config.toml
model = "contrastive image-text model"
image_size = 48
embed_dim = 256
encoder_fused_qkv = true
encoder_layers = 16
encoder_positions = "rope"
grad_clip = 1.0
Rows from block 5 of the image encoder of a small contrastive image-text model, named by matrix and row number. Rows with one number within an expert belong to one neuron, the router's apart. Each number is 500 + 25 x the weight over its row's rms, rounded and kept within 0 to 999. All counts start at 0. Numbers have three digits each.
After each expert's rows are labels from the 100 images, of 14848, where the router gives the expert most weight on average: "responds to" is what is common among them. Only what is clearly more common there than usual is listed. The data: photos with spoken descriptions (Open Images, Localized Narratives).
# router: router (encoder.blocks.5.mlp.router.weight, 32x128), inputs 43-85
# up: expert up (encoder.blocks.5.mlp.up, 32x32x128), inputs 43-85
# down: expert down (encoder.blocks.5.mlp.down, 32x128x32, transposed), outputs 43-85

# expert 17
router.17:534522487485555493506469453476501535471498508506506504497494465529533515538511537502531501486506516526535495536505523532533506485
up.0:448515450492530497515516465527469505451498485481549470523448487461493444498492496500514489480518537488562473467514544523534537527
down.0:512500513483496505523498466507465501503539481465505473531490475494480455486537482500460501536495490563489542480505507486497494509
up.1:454498490487497444565474469537477518516483477526511515489513487505439466473474517514529502479522486526512489514492523510488527521
down.1:487511528509539496456466522519476505473471444507502512504517494475489474516496478510476518518473478489472525520500531500543520493
up.2:492453526511511497496512519456470482449461541522515458485491500532464472456478475532516461481464492536501526440510506461477499512
down.2:512422493496515503478500480510467489501538487489478522501478488528494494482486494497505498561479516542515469516501477512482504441
up.3:486474460496489532500486520506521504516456481488566497514498505526541460545502441478469467497504524466485507515443486476480553526
down.3:530543531466499497490504492486498482513464520484491552471501466460519505540508509496488496491501496510563502505478509509499492491
up.4:551455485524537463510498453514448530519498502481512522501500486508538488516527537515550483527526460514525492543482515529535509481
down.4:496536519488508518484500482528468506487497499489495452502462521457503517471497499498518517518476481496518509520519492512504540509
up.5:515520488504541487454484459501505527481545482457521450481516495522530504525535527520527495508486472504470504518515503502520512504
down.5:497469506507506484515522487557461505475490494477571488524498528480484485529488467452498491497486529487516491484548501492523537541
up.6:529506512478491521489537472501524520449482487485522506488491464465482512502511503482460502427485545530495459503492481518497546508
down.6:500522525476499515499545453551497479542567470491518438475501521526501470484527524492479477541500545477483499490533507487496475486
up.7:500531483519516506520521495508535470514514448450499510483501464506506548519537523507486513487483497526510538477472458522499510484
down.7:523498495499496476552479479530528481505539474468564498507555479507468521487488487456481496477477499556481495499498499516500471495
up.8:452522506516505525543496469516489472507498519473483469529473537518508479508442478494486531438510510527509485471461507521500528470
down.8:492469491532520456511512476512472547486519536526479514512460426486534530501479506509514484472496537471536517501460494500492467476
up.9:567535532489515527419474517504478476505495529506547524473526510515554526519525452530539529495515491498458502487515516510488478561
down.9:513474533510507510484515520515513537477541523484482534534502447471463492478526521521549452447493463496492509524525476493491464501
responds to: text has "sky"; text has "water"

# expert 7
router.7:505499515521455535530530482516510485520502481485506478532471491525497565543491535516484518555506466472472464510459513508471465490
up.0:521521491485516456511472485456485517567531509490496478495493547540468522497475535461505494523556516494545535504497500503484465506
down.0:448452503489544484508495469511474493489505546493501466500476477462519477468490519538484476496524473470501515483534464450510495469
up.1:519477490502483505507501478483543524499519521470514520499467508545493543483551555481483475557486504461529485539500504477498451464
down.1:512477447495513535481537509484502469554497486483457470534499483506493522502519499536498509486508499564536506475492538480502529482
up.2:487479496497483469526493523477539502523492494502511528466500488523501521498521501494493583525477523518490475474524480504506480476
down.2:505520502483478500527505494516504473479470550484535550484492506517492472494506486497448508522501516518520522503491540536499512504
up.3:497493525472498484541476531494473512522481547454495501505499526480471510504494523451496556498520477462501501532460518541489503478
down.3:559508544470479491525496496489503491487510443479496513491497496503534520523555517478524492518502486459483487509512550519470493473
up.4:514499503474467538481498530517494469502521496524489484509490514493528463506504474480483515521496448500521512545525529454478486581
down.4:459533517495500506498471523499477457440508493509502511468482523484510492447526474506513479507540502478511451481508503514436497457
up.5:500466506457507485493478482524518517486458541484513532475450495474521487507480512514492494481478454437549515483538526494507502494
down.5:515488482473469517468465495491479481506445475484450481468524535484482510460528463468506496437521518484489473487521488533512498478
up.6:494513476508469513543491534520504486493510495454528478518490533487469544547542545508494499551449468467492488494476508510485445474
down.6:513501482545534511521536482519533483542529505472485490517483487474498505471481500497489515499469444507503492498491485558478518523
up.7:504522423525490493508527466538514469465492456494516476503501492556494517490492504509456480483500485529496535478484483479511492519
down.7:520478528526464478530523509540507528482529527503474492517522480512525490501474500501497501486523522513528481491525448489437472483
up.8:501514527505510514491477438528483498483495508525476490497493453471541447502478535528500500503488535493523483493487507546513513498
down.8:480456485500514474515484527503519468460544512492472500461478492503497455521462516455493551506478543480494522496488455520451488524
up.9:508482520498459551524490506507489488464516498534537499515522507433495514492500505509444486448480485499493515482483510535542520547
down.9:507516556518487471530497509524533523530499459491508459524532460462505485509507486443474529504469512524472509464545472560504490504
responds to: text has "plants"; text has "grass"

# expert 3
router.3:473495491491509495461491517457493470504489497456467497514487489462463484506498541531485514483535543485540480511483499466519526474
up.0:550464451472521523523495481540529454513501491512500524452470494481505492498491524502516496500515497534478465498524497563478507545
down.0:467505500505502522520494463520524476517571509482493509503486538452515477524481438497510469490486513519509482500472509505459484471
up.1:506481509473481517461550486500481522459509509486501473509518513524494500484503510524531489520521535486479499518479520489524569471
down.1:515513471492475493477506535542480533514479506521498499502507509499497496463486491447499499530516530516527504495531488482491473529
up.2:506509473484474504497502464525472517503483481521470481490490528533549485534481499516477507528554475478501569523483484532518489517
down.2:489504441496451521466488517476479503499467514475498501513516496491530506496546506533514517506428531497520550520509499535496515522
up.3:492484502503537514472524482510553508513528511540507488524525444511465435484466531473501473480471517530514533468480498525534533499
down.3:468515498477492483551478491421491536432522530518491475500511497525439485475482472469500555495506494489486502510463504533479478518
up.4:491531542451515477569516483529478491511522494509506503469496492500539502537498457442478513530523490480495478511486469531482511555
down.4:472514512525509504524534484514524510502480481506499492519471483575484509529492480467486469500514434483510532473510527524501475443
up.5:499448485518505493486510506511525478472508498497545512477479500515565490483431504497475524519504469514506540480472511523498492538
down.5:536536492541475513539496500506467503493494477537516491510498482490509527495509474510523480512556475487444474504451527490529534447
up.6:532478506507529481498479549475513523508507546459501471495504522569492524511486517512567476546480509523475483518483494538454490514
down.6:470476504479482459484516451487477491496463507485488513495489524521529510466486486498497485489464529515478501523506507485505502499
up.7:451496540524475520474506521457501499502504494481462509500505475510499469460505521471463488457484452550516522505480502509469522520
down.7:514505496496496497482494514504478533505513525546489516510513520499519471483492486479494531481512482499497456496483496461537486495
up.8:446503538499474470474492513504531527471487470481526510508474494504483500525540487460478539498478507515539501481497508526526526478
down.8:460460485498504496512504523487488494506491505533480532514519496518463480506498542481514529458478507507510561473527498531483463450
up.9:491499489463480508482521530453510498526473485516485488502516488509463481470512497514449490491499524434499482511444511507523519539
down.9:505532522544461486458483480504492453525534481470489516501533461492505522461514488563467498518504515523521508545461504468528528549
responds to: text has "holding"; text has "dark"; text has "man"; text has "guitar"

# expert 30
router.30:546473507464497486480506483563496475500550478518510484517507517486532521536502475513489509487504550515474544531549512533495511498
up.0:471532484527502499485551493497514468498542502492529528479506509490534517513477534460509502527509505490521504505504463516512502546
down.0:479480546523487498503485526505453501525541472485473480486472515485492553494514510468511505477528499497494475477485508478503506485
up.1:463532443537468485485481483491485490467505532488543531513505517492537505511492473541488494516527474501498529490499532517492549460
down.1:479483478501484504459490494519447511494480475490528511489490544499506565448493551475517511526459503518466482527487538463485469527
up.2:478476471491498540484537448460489490454510473481450486497479476499500463493475500448459483539499502495498476485481489466489446486
down.2:505520516540514520539492538514506494480524484461500508497521476456505512499503514465490485482515537532472520510548519529484514450
up.3:507505537498524468509487558523488516547468490532501476499555514502538518522497476453512521472503510520497490500513500499503537538
down.3:500501491469515498454503516488517484482518467536539528509504509461522515529499489520497498458539497491503493526550511488537518470
up.4:557473487527476481507501535565497497523512491443519506477413524516508497519452500509516493475506519482487499479504484483486508485
down.4:493490496508472524507504507491481488488527522504509473512500514464462516489481500501533562509469508522479516546492527514491529464
up.5:515511498482485471479488436482458470465479509521484474480480505519494480519532524451474524527483503494477537487504496522508496544
down.5:501560534538516498486517482504472541531491519501505481503497501487491502458525502465517518526538505501525484562507493514485521499
up.6:498537504457524509541486513540508494500470472475527493500508504514530530512489428526502512523519484465559524495490486531466492549
down.6:507521517497472492475525506544470452476487503563487507536492525483494538488533490472473519532494508525512479550496502456520542497
up.7:511518474463548477542517503497519488483491532512537466472505468498551506508484532469483520466537496526538496501490486490480487481
down.7:484521480463515492486502516506482498533533530497492510520486478467481475465475471481492503483516515510481482515498461496501521503
up.8:519510486475455483516507474528469505497512471522496524500467521469510468498515536509548509496498530472497481531503496470484488531
down.8:525530506496504507520465481506528534501493524554477529468497482514506546491488535474530565538510503506491506507504513518522547470
up.9:490473506550532496472516487465480502531495493524515523487523473481483483502479465491488500477492499476475515475498469503525505499
down.9:510526505555490510530467514534497572498489533501475454492457505536508498441465513501519516516531442494500484507518523476516459514
responds to: text has "color"; text has "red"

# expert 25
router.25:467518523459506482527465552529478470506516484459465490510480522515494488525498535453512491501479501500493521487550496448460502484
up.0:476493475493521506474517508528491496492528525476475470459528539515518477477500464514484466524508524452521498512515508513538531498
down.0:504458453523486517522503538496514486492509500502476528508524530491512550497451452528517473501462478485494535472512484522522500498
up.1:469487476523522523510465533490528487502500523524511499506478484471458508484488484516487538452490506502496510542453479516521566491
down.1:520520479489522502543522520543510494496519482521512504515491494569522452515483491483553514519461520529516458505504511463522479458
up.2:469489525518489517503449511510512476519504524463485479538492529527510451469507518515524509482463459508502454509504509524446507483
down.2:477495525512508541459523531520492521491550500480490478505506479505542532529517487537510550488507500504477464478547465489489469448
up.3:483509546515451536515526504479487442453555513518523505524547531483514474530524444496497505475433516469479482471465480488476509511
down.3:444477529479485514530534513500471442476514488497501500523534488527525490500500500530474514463506514458462544481483474518471540508
up.4:520465504453498554488490538557464516515465536532512557509487514498526500506460472501510501501506535473494540512491520493497509517
down.4:523535538563507429519491522468518533514527514521495468477490556509447471463535498524477531498522533551508509496536512536506506499
up.5:474498513477513533509450545500484485537503455476478490529449538504510460481483503481487515470499477497451517483494497468481487461
down.5:518512508482469472487479500486465560499498528450480517540446463497520544519500513514518520495531495510513507494538479512488479470
up.6:507488488505535478486539471518491498451497493501515519464489522530491480478478509473526495532533474442507486518537453526521514478
down.6:466561484489510511497506492495515492496506537537449477486496502530437502469473531489487550500508513483488472508528527514511457471
up.7:526476511515552522503526466496455499473548506518503479477498518539518471512462493517496527447466504489504496566483479521527468457
down.7:477513512479510494489541493461506477470507477547510503491527460487475451511475490468462490501487530490515518489522520491465481511
up.8:494456461499502525504526493486484575492512475489495479522484505477522502493506520542492520518485530520497498507508520523514490505
down.8:498523481479519476483490509471484480499531515538506477523504526518511522561524475463512511484497517484505476513510502514476532496
up.9:516473518514465514495503477479494539505484520507502513516504514527499495489501517520469501475478535501519483522502492497496500510
down.9:520497473518517502482490485554491522543486486483465498525507476522510537494457536487464491477503518489466435573452493518481515522
responds to: text has "sky"

# expert 24
router.24:518490501433540487545523502502487462516498523539463532488516515447521549498513463460489479501503495527474562504490528467466503494
up.0:526495510512520534511510497497519471491524490507484487449508433506510496479505471508527506521539486503551510495447529489544487497
down.0:489539545524525486517470527510482500514504494508539535519548496477527518533517490484544490510519479525458499452494496547543508479
up.1:488501491526521481529497505539473513550454470457495485478505537475502497496535483455474485542475533524515507462514519463458544504
down.1:488493491475558550510491481468484486466446569498473519514499521545542538505492494470490489512510518500499504501490512499588499523
up.2:480488518499473532519499492473516494525515481455511491489481507525533559494471475459506501547503492511502528521492529521522476467
down.2:509485461457513491523510512510499498499497536493524484515495477549526469449555487560495541501476485497492466526514490521494507523
up.3:505498448499467523487501460475527549489548509463548465498524466536506514468500477496473498504529500512520518510453512516476506511
down.3:532510473493518493539543522497482466517517497492537477467492540478517496491548488476499488460503500475505494502527452472497505503
up.4:447486507550498521478480454476564468511464450479498468549499496525489525545469493490496497461514525508484483509503521524520502526
down.4:473494488530531509499493455503509487483495522479448521528495497505534476458503463484471534501518516478492505508434511532492494500
up.5:491517510514470516500480472487523508519512517426489501524503472474550518485460475499450486464493503472516495440510484494476558504
down.5:517571483528495512479498524494511536485528520503491499533528482548464516486500529520490530527500507504501546488475502517508505529
up.6:458514468503562486508537466514533466497500507524517453466518543490524523515506496524485462548529494483517463493483516544514491497
down.6:493520473513527472535511509495481504510484504458514494481508510499499483490498492499509486535485496508508484513514506463526511491
up.7:505498479487494503480487523489460531531530509525458487508517546475497503482471509514497500484507517504484474531524504526526508530
down.7:498503513510511499474481509523487492486478463424457454488513536515496496505497501532512533495478447501536499531534509488524482530
up.8:515537504499516511522514540475511509480538538523505467554497514507464467487513520495515485481492547473538523474519554532516475491
down.8:501507475541522468545528502486502517502498514465536540533489456491538537472533522458503483520488518524450468536512511534490510491
up.9:499518486466527441528481466499513508490460438510497454452514452537469487501508508540477500497516544501449475476529505490471504538
down.9:492525504513520462507511535537469524510483517504503515556509519466500504510506460506524513499454501494496451516482525515507529468
responds to: text has "color"; text has "red"

# expert 5
router.5:518489531508527467516471492492510504449514512481466495513518475536537478527528487474529497486519533507515476442538499544515458518
up.0:479482502526531498514462513487505535444492485510479483497531488511490501497512520459491483501506536521496479508507517555500467489
down.0:502485467463498510510526502469472569486509476492470548487475512482498495544479512491537492504515477492472514537431519467510532557
up.1:482503503470526460510506506511506551477541528490500478523527511542452517503490505482491462458482522458472524505507498509507500491
down.1:472446520449481553454501499497483512467517539487478507468469497497451505494471489502506510486471528496450478466490504517526498519
up.2:527517524532490494529489496502514471445523502484462481503531517518499515505505521481514549507476502491515469484524478525512492502
down.2:509483493514480521481500483477449522511507518502495512521473494518484518497461486495495493505466494476479494510505547493458500497
up.3:512452515469533442524472524495511511513549527480528499501491495506470515542474515523502511528477488519502468485485563497516454505
down.3:497474490529459481492496516503541550503553492512473514475514474489498461490469515500517516513533515480536529481496497502459493474
up.4:504516555478519472461493531474496508506511516453491469509487505480505516506483473524525528483526535452519553469518520451459517516
down.4:526520484482492484519539510534481496488498513548483507514495504553467496512477555557519479494537472488525526517520452516457504539
up.5:512474505522485515515494481498529539488493472498499518491534504536509499483514501474516462494476512509470504459507428546535545510
down.5:490507525486438486495493502507468492503488498533518489556529496509498530521476500524465510506523495503554480520450527460484512538
up.6:484533530524484474509504509520493531472521531503491461503519474533483463517511474501495448504476545491535502500464513509487466519
down.6:521512490533465531494495529469467539543510512499468510495479519479514493497479469465480501489525535468442512498499523498481541482
up.7:530530455513490508499545503496509515519493533514519503519524522533458463534479467488511493505512469428517481499527511456536467506
down.7:493464512505525474493468505474512491421529496493510479504532528498515495531519511484503517490493513485507537468475505494493510513
up.8:515492507504473527525538537469501476533488531515519531505528495474474530512473506454508490507456527518475481485494501472518522519
down.8:477470503534513510493497571499483509501463488520537504482556532543492492491526489514505564494463535498519513479519493507538487488
up.9:508508527496463496504558514472499497484479527498454548479485483516505482540519489524515497482473479490475507457465521494549488483
down.9:506453530509507532459499509492514518524501485523492503493434474469510522473513529494513498535502508448422534526493528511495504511
responds to: text has "dark"

# expert 12
router.12:501491518531481450527492455496477479485497500530508491504512508522503480526461561531497496535543486518514505459477473496499481518
up.0:527496530533460469493492479535500496471489489535498466523488467546495519544519516503469513571490492505492527461470484529505460513
down.0:510571511535521497518495508548504475478544485509505523495507521541492495518478516525516463486516504480517483512506503498464471467
up.1:516504516510486530499489504513473466487537494534460470537487476541465480547465510521504448536499459514505469441481470517519469475
down.1:514573499500520493529485558533472484490521495520519483542542540541472485505498516484472494513554519468505519464471468531473478480
up.2:519491515503478468483489500537514489509535482514464526517498528521506483479500456484458514477501512519494522544508514498485554501
down.2:480507523499508438494487485488517481491488532454482534495510488502502522518557496479479515556450493447537483516541509516530500479
up.3:519535512511517510512526478484526523472475506505456472486505474462490468495515467467534515521509512522456485454478499509524450509
down.3:506528513467503469480482497498511530489462514507514512444480506515491467529527505481551524516495507500503533485499552493468506557
up.4:471448516537465494505497474496522454493464516489504515513502499471484461534533496520531490514494515507456506510491508505463495526
down.4:531479496515509524457494461515505482505506470497484477557469477532474537506541493492506523485468464541505482521545503527536473514
up.5:530516527510499522497507482515520509494483523523476515491544528519495550483513500489510521513493537481466488530519532508504457504
down.5:514495488472510521545519481543491524517481529507485523465471494519504506459444490492508529521496464480478498456519489483475540498
up.6:513497471494494494509494519444530488494548515512511507505507517483479492512507501481483519518495528518459503526434520474495498475
down.6:520520498511448516509495506537491476522521505528491537483513502483478492520546477502470497490508506456485482472546502486464522503
up.7:491502527496504504510462479505462520505465482529484437517506507504517511504492515469567529519513457474467476496524515483539510509
down.7:490516477452500494458492510460482502539497517515459455462466509514554505542478479504492499502504494488498474492497526486484524507
up.8:447538515516513454502514481506490547475458521531457476509505498489504520542534484510495500476528513486491506538521480506508500499
down.8:481506485511533546454465522473487498452521523470513501463498479495507528517508531535504509496473465508505491514518515512495474465
up.9:509536440469472511468521479540475524526488537472503523506508487509513515484485438502477497511448481547471491507502518494445554450
down.9:490464482510532526518482523487493530531533543518477527496518505482533511484539483519520506557523498497513523503524478518513550453
responds to: text has "white"

# expert 20
router.20:504473492509487528501511484500516484514471471491529504503472522504485543496482496555525513509537499491481492520482496545457504494
up.0:533481488521535505489485522506491501537485471482493503502468491504505534483484487492520515517507496475506487485541538493526517497
down.0:525510512491523477526457459505515504522469518521480528510530448514524508517499526558452509488482515492540457475492475485491486508
up.1:462521451446505463534516536501498526514490479491520507477505549503546490482483533488476464519516493465499521472510470501515514484
down.1:492515524466543444509506485505534557513487518473541450476478495433511474481519532511511519481541501506474482539513517512477491498
up.2:480517505494534468524488482497457544529491558529529486510510476516516478543485533515526483510517507527461472504511423465508524515
down.2:514493474484517516453497467508459487509464527504455498503492454489528508507511527493511500525504491527488511468492520513505523461
up.3:476484485477543484494477540472496540466496492542509500524518528483517495488462480468473539494540532450514491523496514480507500481
down.3:494472468503517486519527491504473509496521519493476515476548519486498520515545506501521492490519510494545522505506466502504456490
up.4:548484484506498505488501507494459504524463501476467497513498463479452479475522507483549487500468454520507515542479516456515502502
down.4:551500504532506478504510514515527460500489510481464488487491462498478491495500527510501476491472512465537509497496486489502467506
up.5:554488492553551518497507498490520498487477502499496501524479507497498502483576518529499470514492452471474450488532497485473487489
down.5:471477497475472506479492525483519528499541507476521462492464537496494490511481501459526499512517490510462504531491529495465445549
up.6:484514491499501541512501461467527488510504500452516496483480510507510470514476508509481472485480527462494561582519520548548524438
down.6:487501500514515502489498473524548489517505556533507548501496488458460502520518534466477489486462522512523480449515487488472519542
up.7:468516466530487491524558511508458448516494447495500499456515510514463500535469468526473504524513524512501473529486484534501493481
down.7:523487489507541507498529493470476504520456518502483510498525513495522514491491477484522485546518540530511478513503486417454490532
up.8:470493500513447528469513498492498502480487488492502460497472450461498476517510484530539498500498546527539469523498471511542453475
down.8:510473509526514529486472533502497562537523528495485554519468503468551513498490486528554483506512502550510496536496478492469482529
up.9:491524548547464530501478459476478509508530521529468467498519477537475481481522539523489497526512514497479495500474472515497504524
down.9:544507558492505489511471494457524450490500526526506495569508504505451539545541504521534516516529486463468497483512541486477512511
responds to: text has "plants"

# expert 29
router.29:533511496541486507495492468549475551503491550498503515531513473534546492476510475533549511488514504489529477509489498491507462498
up.0:525458501530490534495491542504504496495475499502483498471496493534500476476506538526463474490481466510532477488536480480488504495
down.0:530521527535473496531540512554510527493447551506512499515472487547484500475480506493481539504532453475480518521511460522493517477
up.1:528498482497491485479491485525452467496453501493513547518474514498514475518478509506494489480510470475551514525477550510509478550
down.1:569535505530529512492546513504493485466439531512489431517497547514457511485516572524463488550505513439466481477479530522492473511
up.2:526478478492511513554465488515495511502493490457484504472491505498488527499507470508512506461529512522506493484517521499515559494
down.2:515492475428500503493505499489531496496542443499495489470515520467540454475493508553547511472514504509494486517457517508501516510
up.3:540527488474494512530509510517493448521538503491502491473500498520517551529484507500521455516501481494513489536498518489541522515
down.3:497506501503547523490500477500442518585484501512495521485488480500512464541479503507532518528497525505522461510491472500511519506
up.4:517489501489504538468516483492507497449498562542503505489550526498496507517521523484483524518480514510491536483516439497529510453
down.4:527479507535464515517477529477494505492489495473531509479508535517438530489528502520491464538505551505471493497476492517465456486
up.5:488464524455491498529474490482460513495531531496497529466545490502456501536487506496515491536500452533521514484470521530478536515
down.5:498478527491516487505505475519515447501443485475497489491495486501521506462479487481468474516502486527473521521565497474525516525
up.6:543528527540476498539474530484492555521482507522491549500527479522482481471534485532509545545515517533470488482524542485514503498
down.6:531512507555480498476494485500487521506506539494524503509499512520508467500460478492460500484556492500511508486489447486511514474
up.7:481475511478459520493466496545491515513510488549456488477456544493551522544507491497521493510511469530513478522493520427500500528
down.7:500484513491488511525517487488474494496492528458495505491507506494543534477498522504451497490483501504555517493533477472494504495
up.8:527461514475502491506464494508494570496485490565518482501460485476496523479493465525467505512520494492524512502513492437507472495
down.8:539525494516500527479513482516505512464519507518478492494467498493512467516483491435488473532525483546469543484524504480500510501
up.9:482498516474534505539496465458445483544494533468451497511500504515443501462498481471491527505474512485508540524525509496548517504
down.9:535489474512488520516530470554477516485513528530538493502486508507500498470528488488504525517474457501492510509515554491504494482
responds to: text has "grass"; text has "ground"

# expert 23
router.23:488452488420484511472473530469528489464519493532520485507484551483511489531533511466520488536497489472473489531493521531468465484
up.0:465465552523494503498482524495530508494547513486528520514471545520443510501504554479520484475517513475464519509495501511520490456
down.0:468496478451471506474507510453510547490520458502513520479505475482480515432464539494487488520512520529515488550486489523513528482
up.1:527521511486496524463483513507501480493535476517523502509519516507507506512539521510517468541487466509483510533516487496472450528
down.1:526540502476519500543515504524494492453458535483514553493519514473491497517489494461537518526524456481517494501512478534475478475
up.2:491501513479514491489545487516518452455481466453454525503517485527538500442487502525530512515485514510519544506499490495514521502
down.2:495477509532522517566503483490467523489495499473497495480514497491515517476518532512459494539521507514530508514473515473531491540
up.3:481490495456502507464523514488503552524490551517557512462540494500456481492515523489539469488505532502512507478496502494463498479
down.3:505488555496513510531481522487502516489515525528469508506532536504477482528456459523503494524465490496507464507520476516550518475
up.4:476467486493455494487510520508499506476521519485539505528496506497494483525494510478519492532486464506486497531460485514476451517
down.4:480514498481466519492466495505531492463500513512476536510482492486503490509527525492471501522492510496469495510507506544520487476
up.5:498488519538442525492493485504491462500544504500499480492489478501528491507449473525502505495512521502488479527512506511496443485
down.5:496494491541478523550515467511502519495463490509528513485502480507482531513511523519533459477519474502544475466561511568465491501
up.6:488447485509497514511476513524492456481505509491491516529518485496497500443535527478471500456541504469473489487560504509510479475
down.6:484461470502571493544504510487467476487492456505471491541516494501544491500474485510488511452482477495486521516523532513526542480
up.7:549489517494486472486485505500544523501490472519559474524487474471494486512495502499504499484489501477520530458456481443498544492
down.7:523498499558509545498489553514482526510469507502474464534537522468503511531546480454515496468512484517495528504471492470479492500
up.8:517521505516462513461438510517505516515525503492544549546544508504491510480524490554485533539520498508486479440497460534495499507
down.8:534510473510467505497490464455504531450486501482517467509460460532498553483539489483530485504489532482458456509510490513471547488
up.9:506498530490545472542510463498508501530484502471496435498495475487501512524485524501471517522501517502473538496498512475521483527
down.9:528495487494543507464512511496474491503496502483483509494515504477501500528510477458521505448517501548529511499481519476470484493
responds to: text has "holding"; text has "playing"

# expert 26
router.26:506442482452550448534525535493517522484478533503476527467523533491521516483517503496519487481526525487526494480525479460484502496
up.0:552507550515497495519520501531467471487492534529505492506499557467507522532499548480497464531531485475460474491513535515483538492
down.0:519523493492499497498463478477523520509578528512523507467516506509529498515484503524491457515460518487500509496529529486494499488
up.1:500480518446532462500448507468469549490497543528515528529511497524493503519513496488432474450507518492499519524520498466479487510
down.1:506498500468539483449541489544486535496472494451500477460526545479447456538465506517494535518509490511489520504513483533462502503
up.2:505477514480493472480525456500472499478484487524524518512489482534513530490506473493497486482472459510546528495494477549495505508
down.2:442542515532494458540494485519525504511533505431496521527508515551508524524490498515502490502545501473498477491511507499483499521
up.3:516495491514534555471502464494482487496488480507514493503533520489515458497492467479444500512460447523516469502465486497478452535
down.3:467473504522502520517525499523490548521495514489490486491516501532474546471512505530508463507492500511538480508483464498531482453
up.4:463463490522520467548501478499481474527497487523468474513501500488500496514504442486504529505487523536490566499547488516535479501
down.4:521484466534510525484436499487480492515509503440504523521525477534483527507454471507480519474493506498450497467489497496543496520
up.5:516492480507530530497504509504466493529445470487485546472528504514532512540437506461576501476485490454527541486536509498458502524
down.5:492455535529521492485540453504495456515482528493496540491531548461478508523488528487514521488500503470512530508522510515538498474
up.6:482523567544504479514502521508472532495520493492477472498508520505492514502485521512474495536506520510468482549546532488540526485
down.6:490547501500523495525525494495512533489526471512488526534451530525521516480513536547535479518551456481499507485462522504509487525
up.7:471437510523538502528516475484497526501545499489502478530483456484479470478516492558491523518500504470468502526474473507475488516
down.7:480484479486481468485512484517495474492436493567529488527515521541490488474512497490527504543489493554453457509546502488487533516
up.8:463484504498517514531464490513541491533519482551538468543483497505519517496528517496496447501481549541522527510508494501527561497
down.8:542506485568510494480494506466483472480478487520502522463476514500518471505473483463488504520493514502499531480505492539561495531
up.9:528522518506493473519531485512522521463445506476467517467515465527479466507498513483513507532494464563514486543495490500457523516
down.9:486521461462491508466488475547491553495479491520502457540544436549481513494499481489507506530513512525533466485519501509520478484
responds to: text has "dark"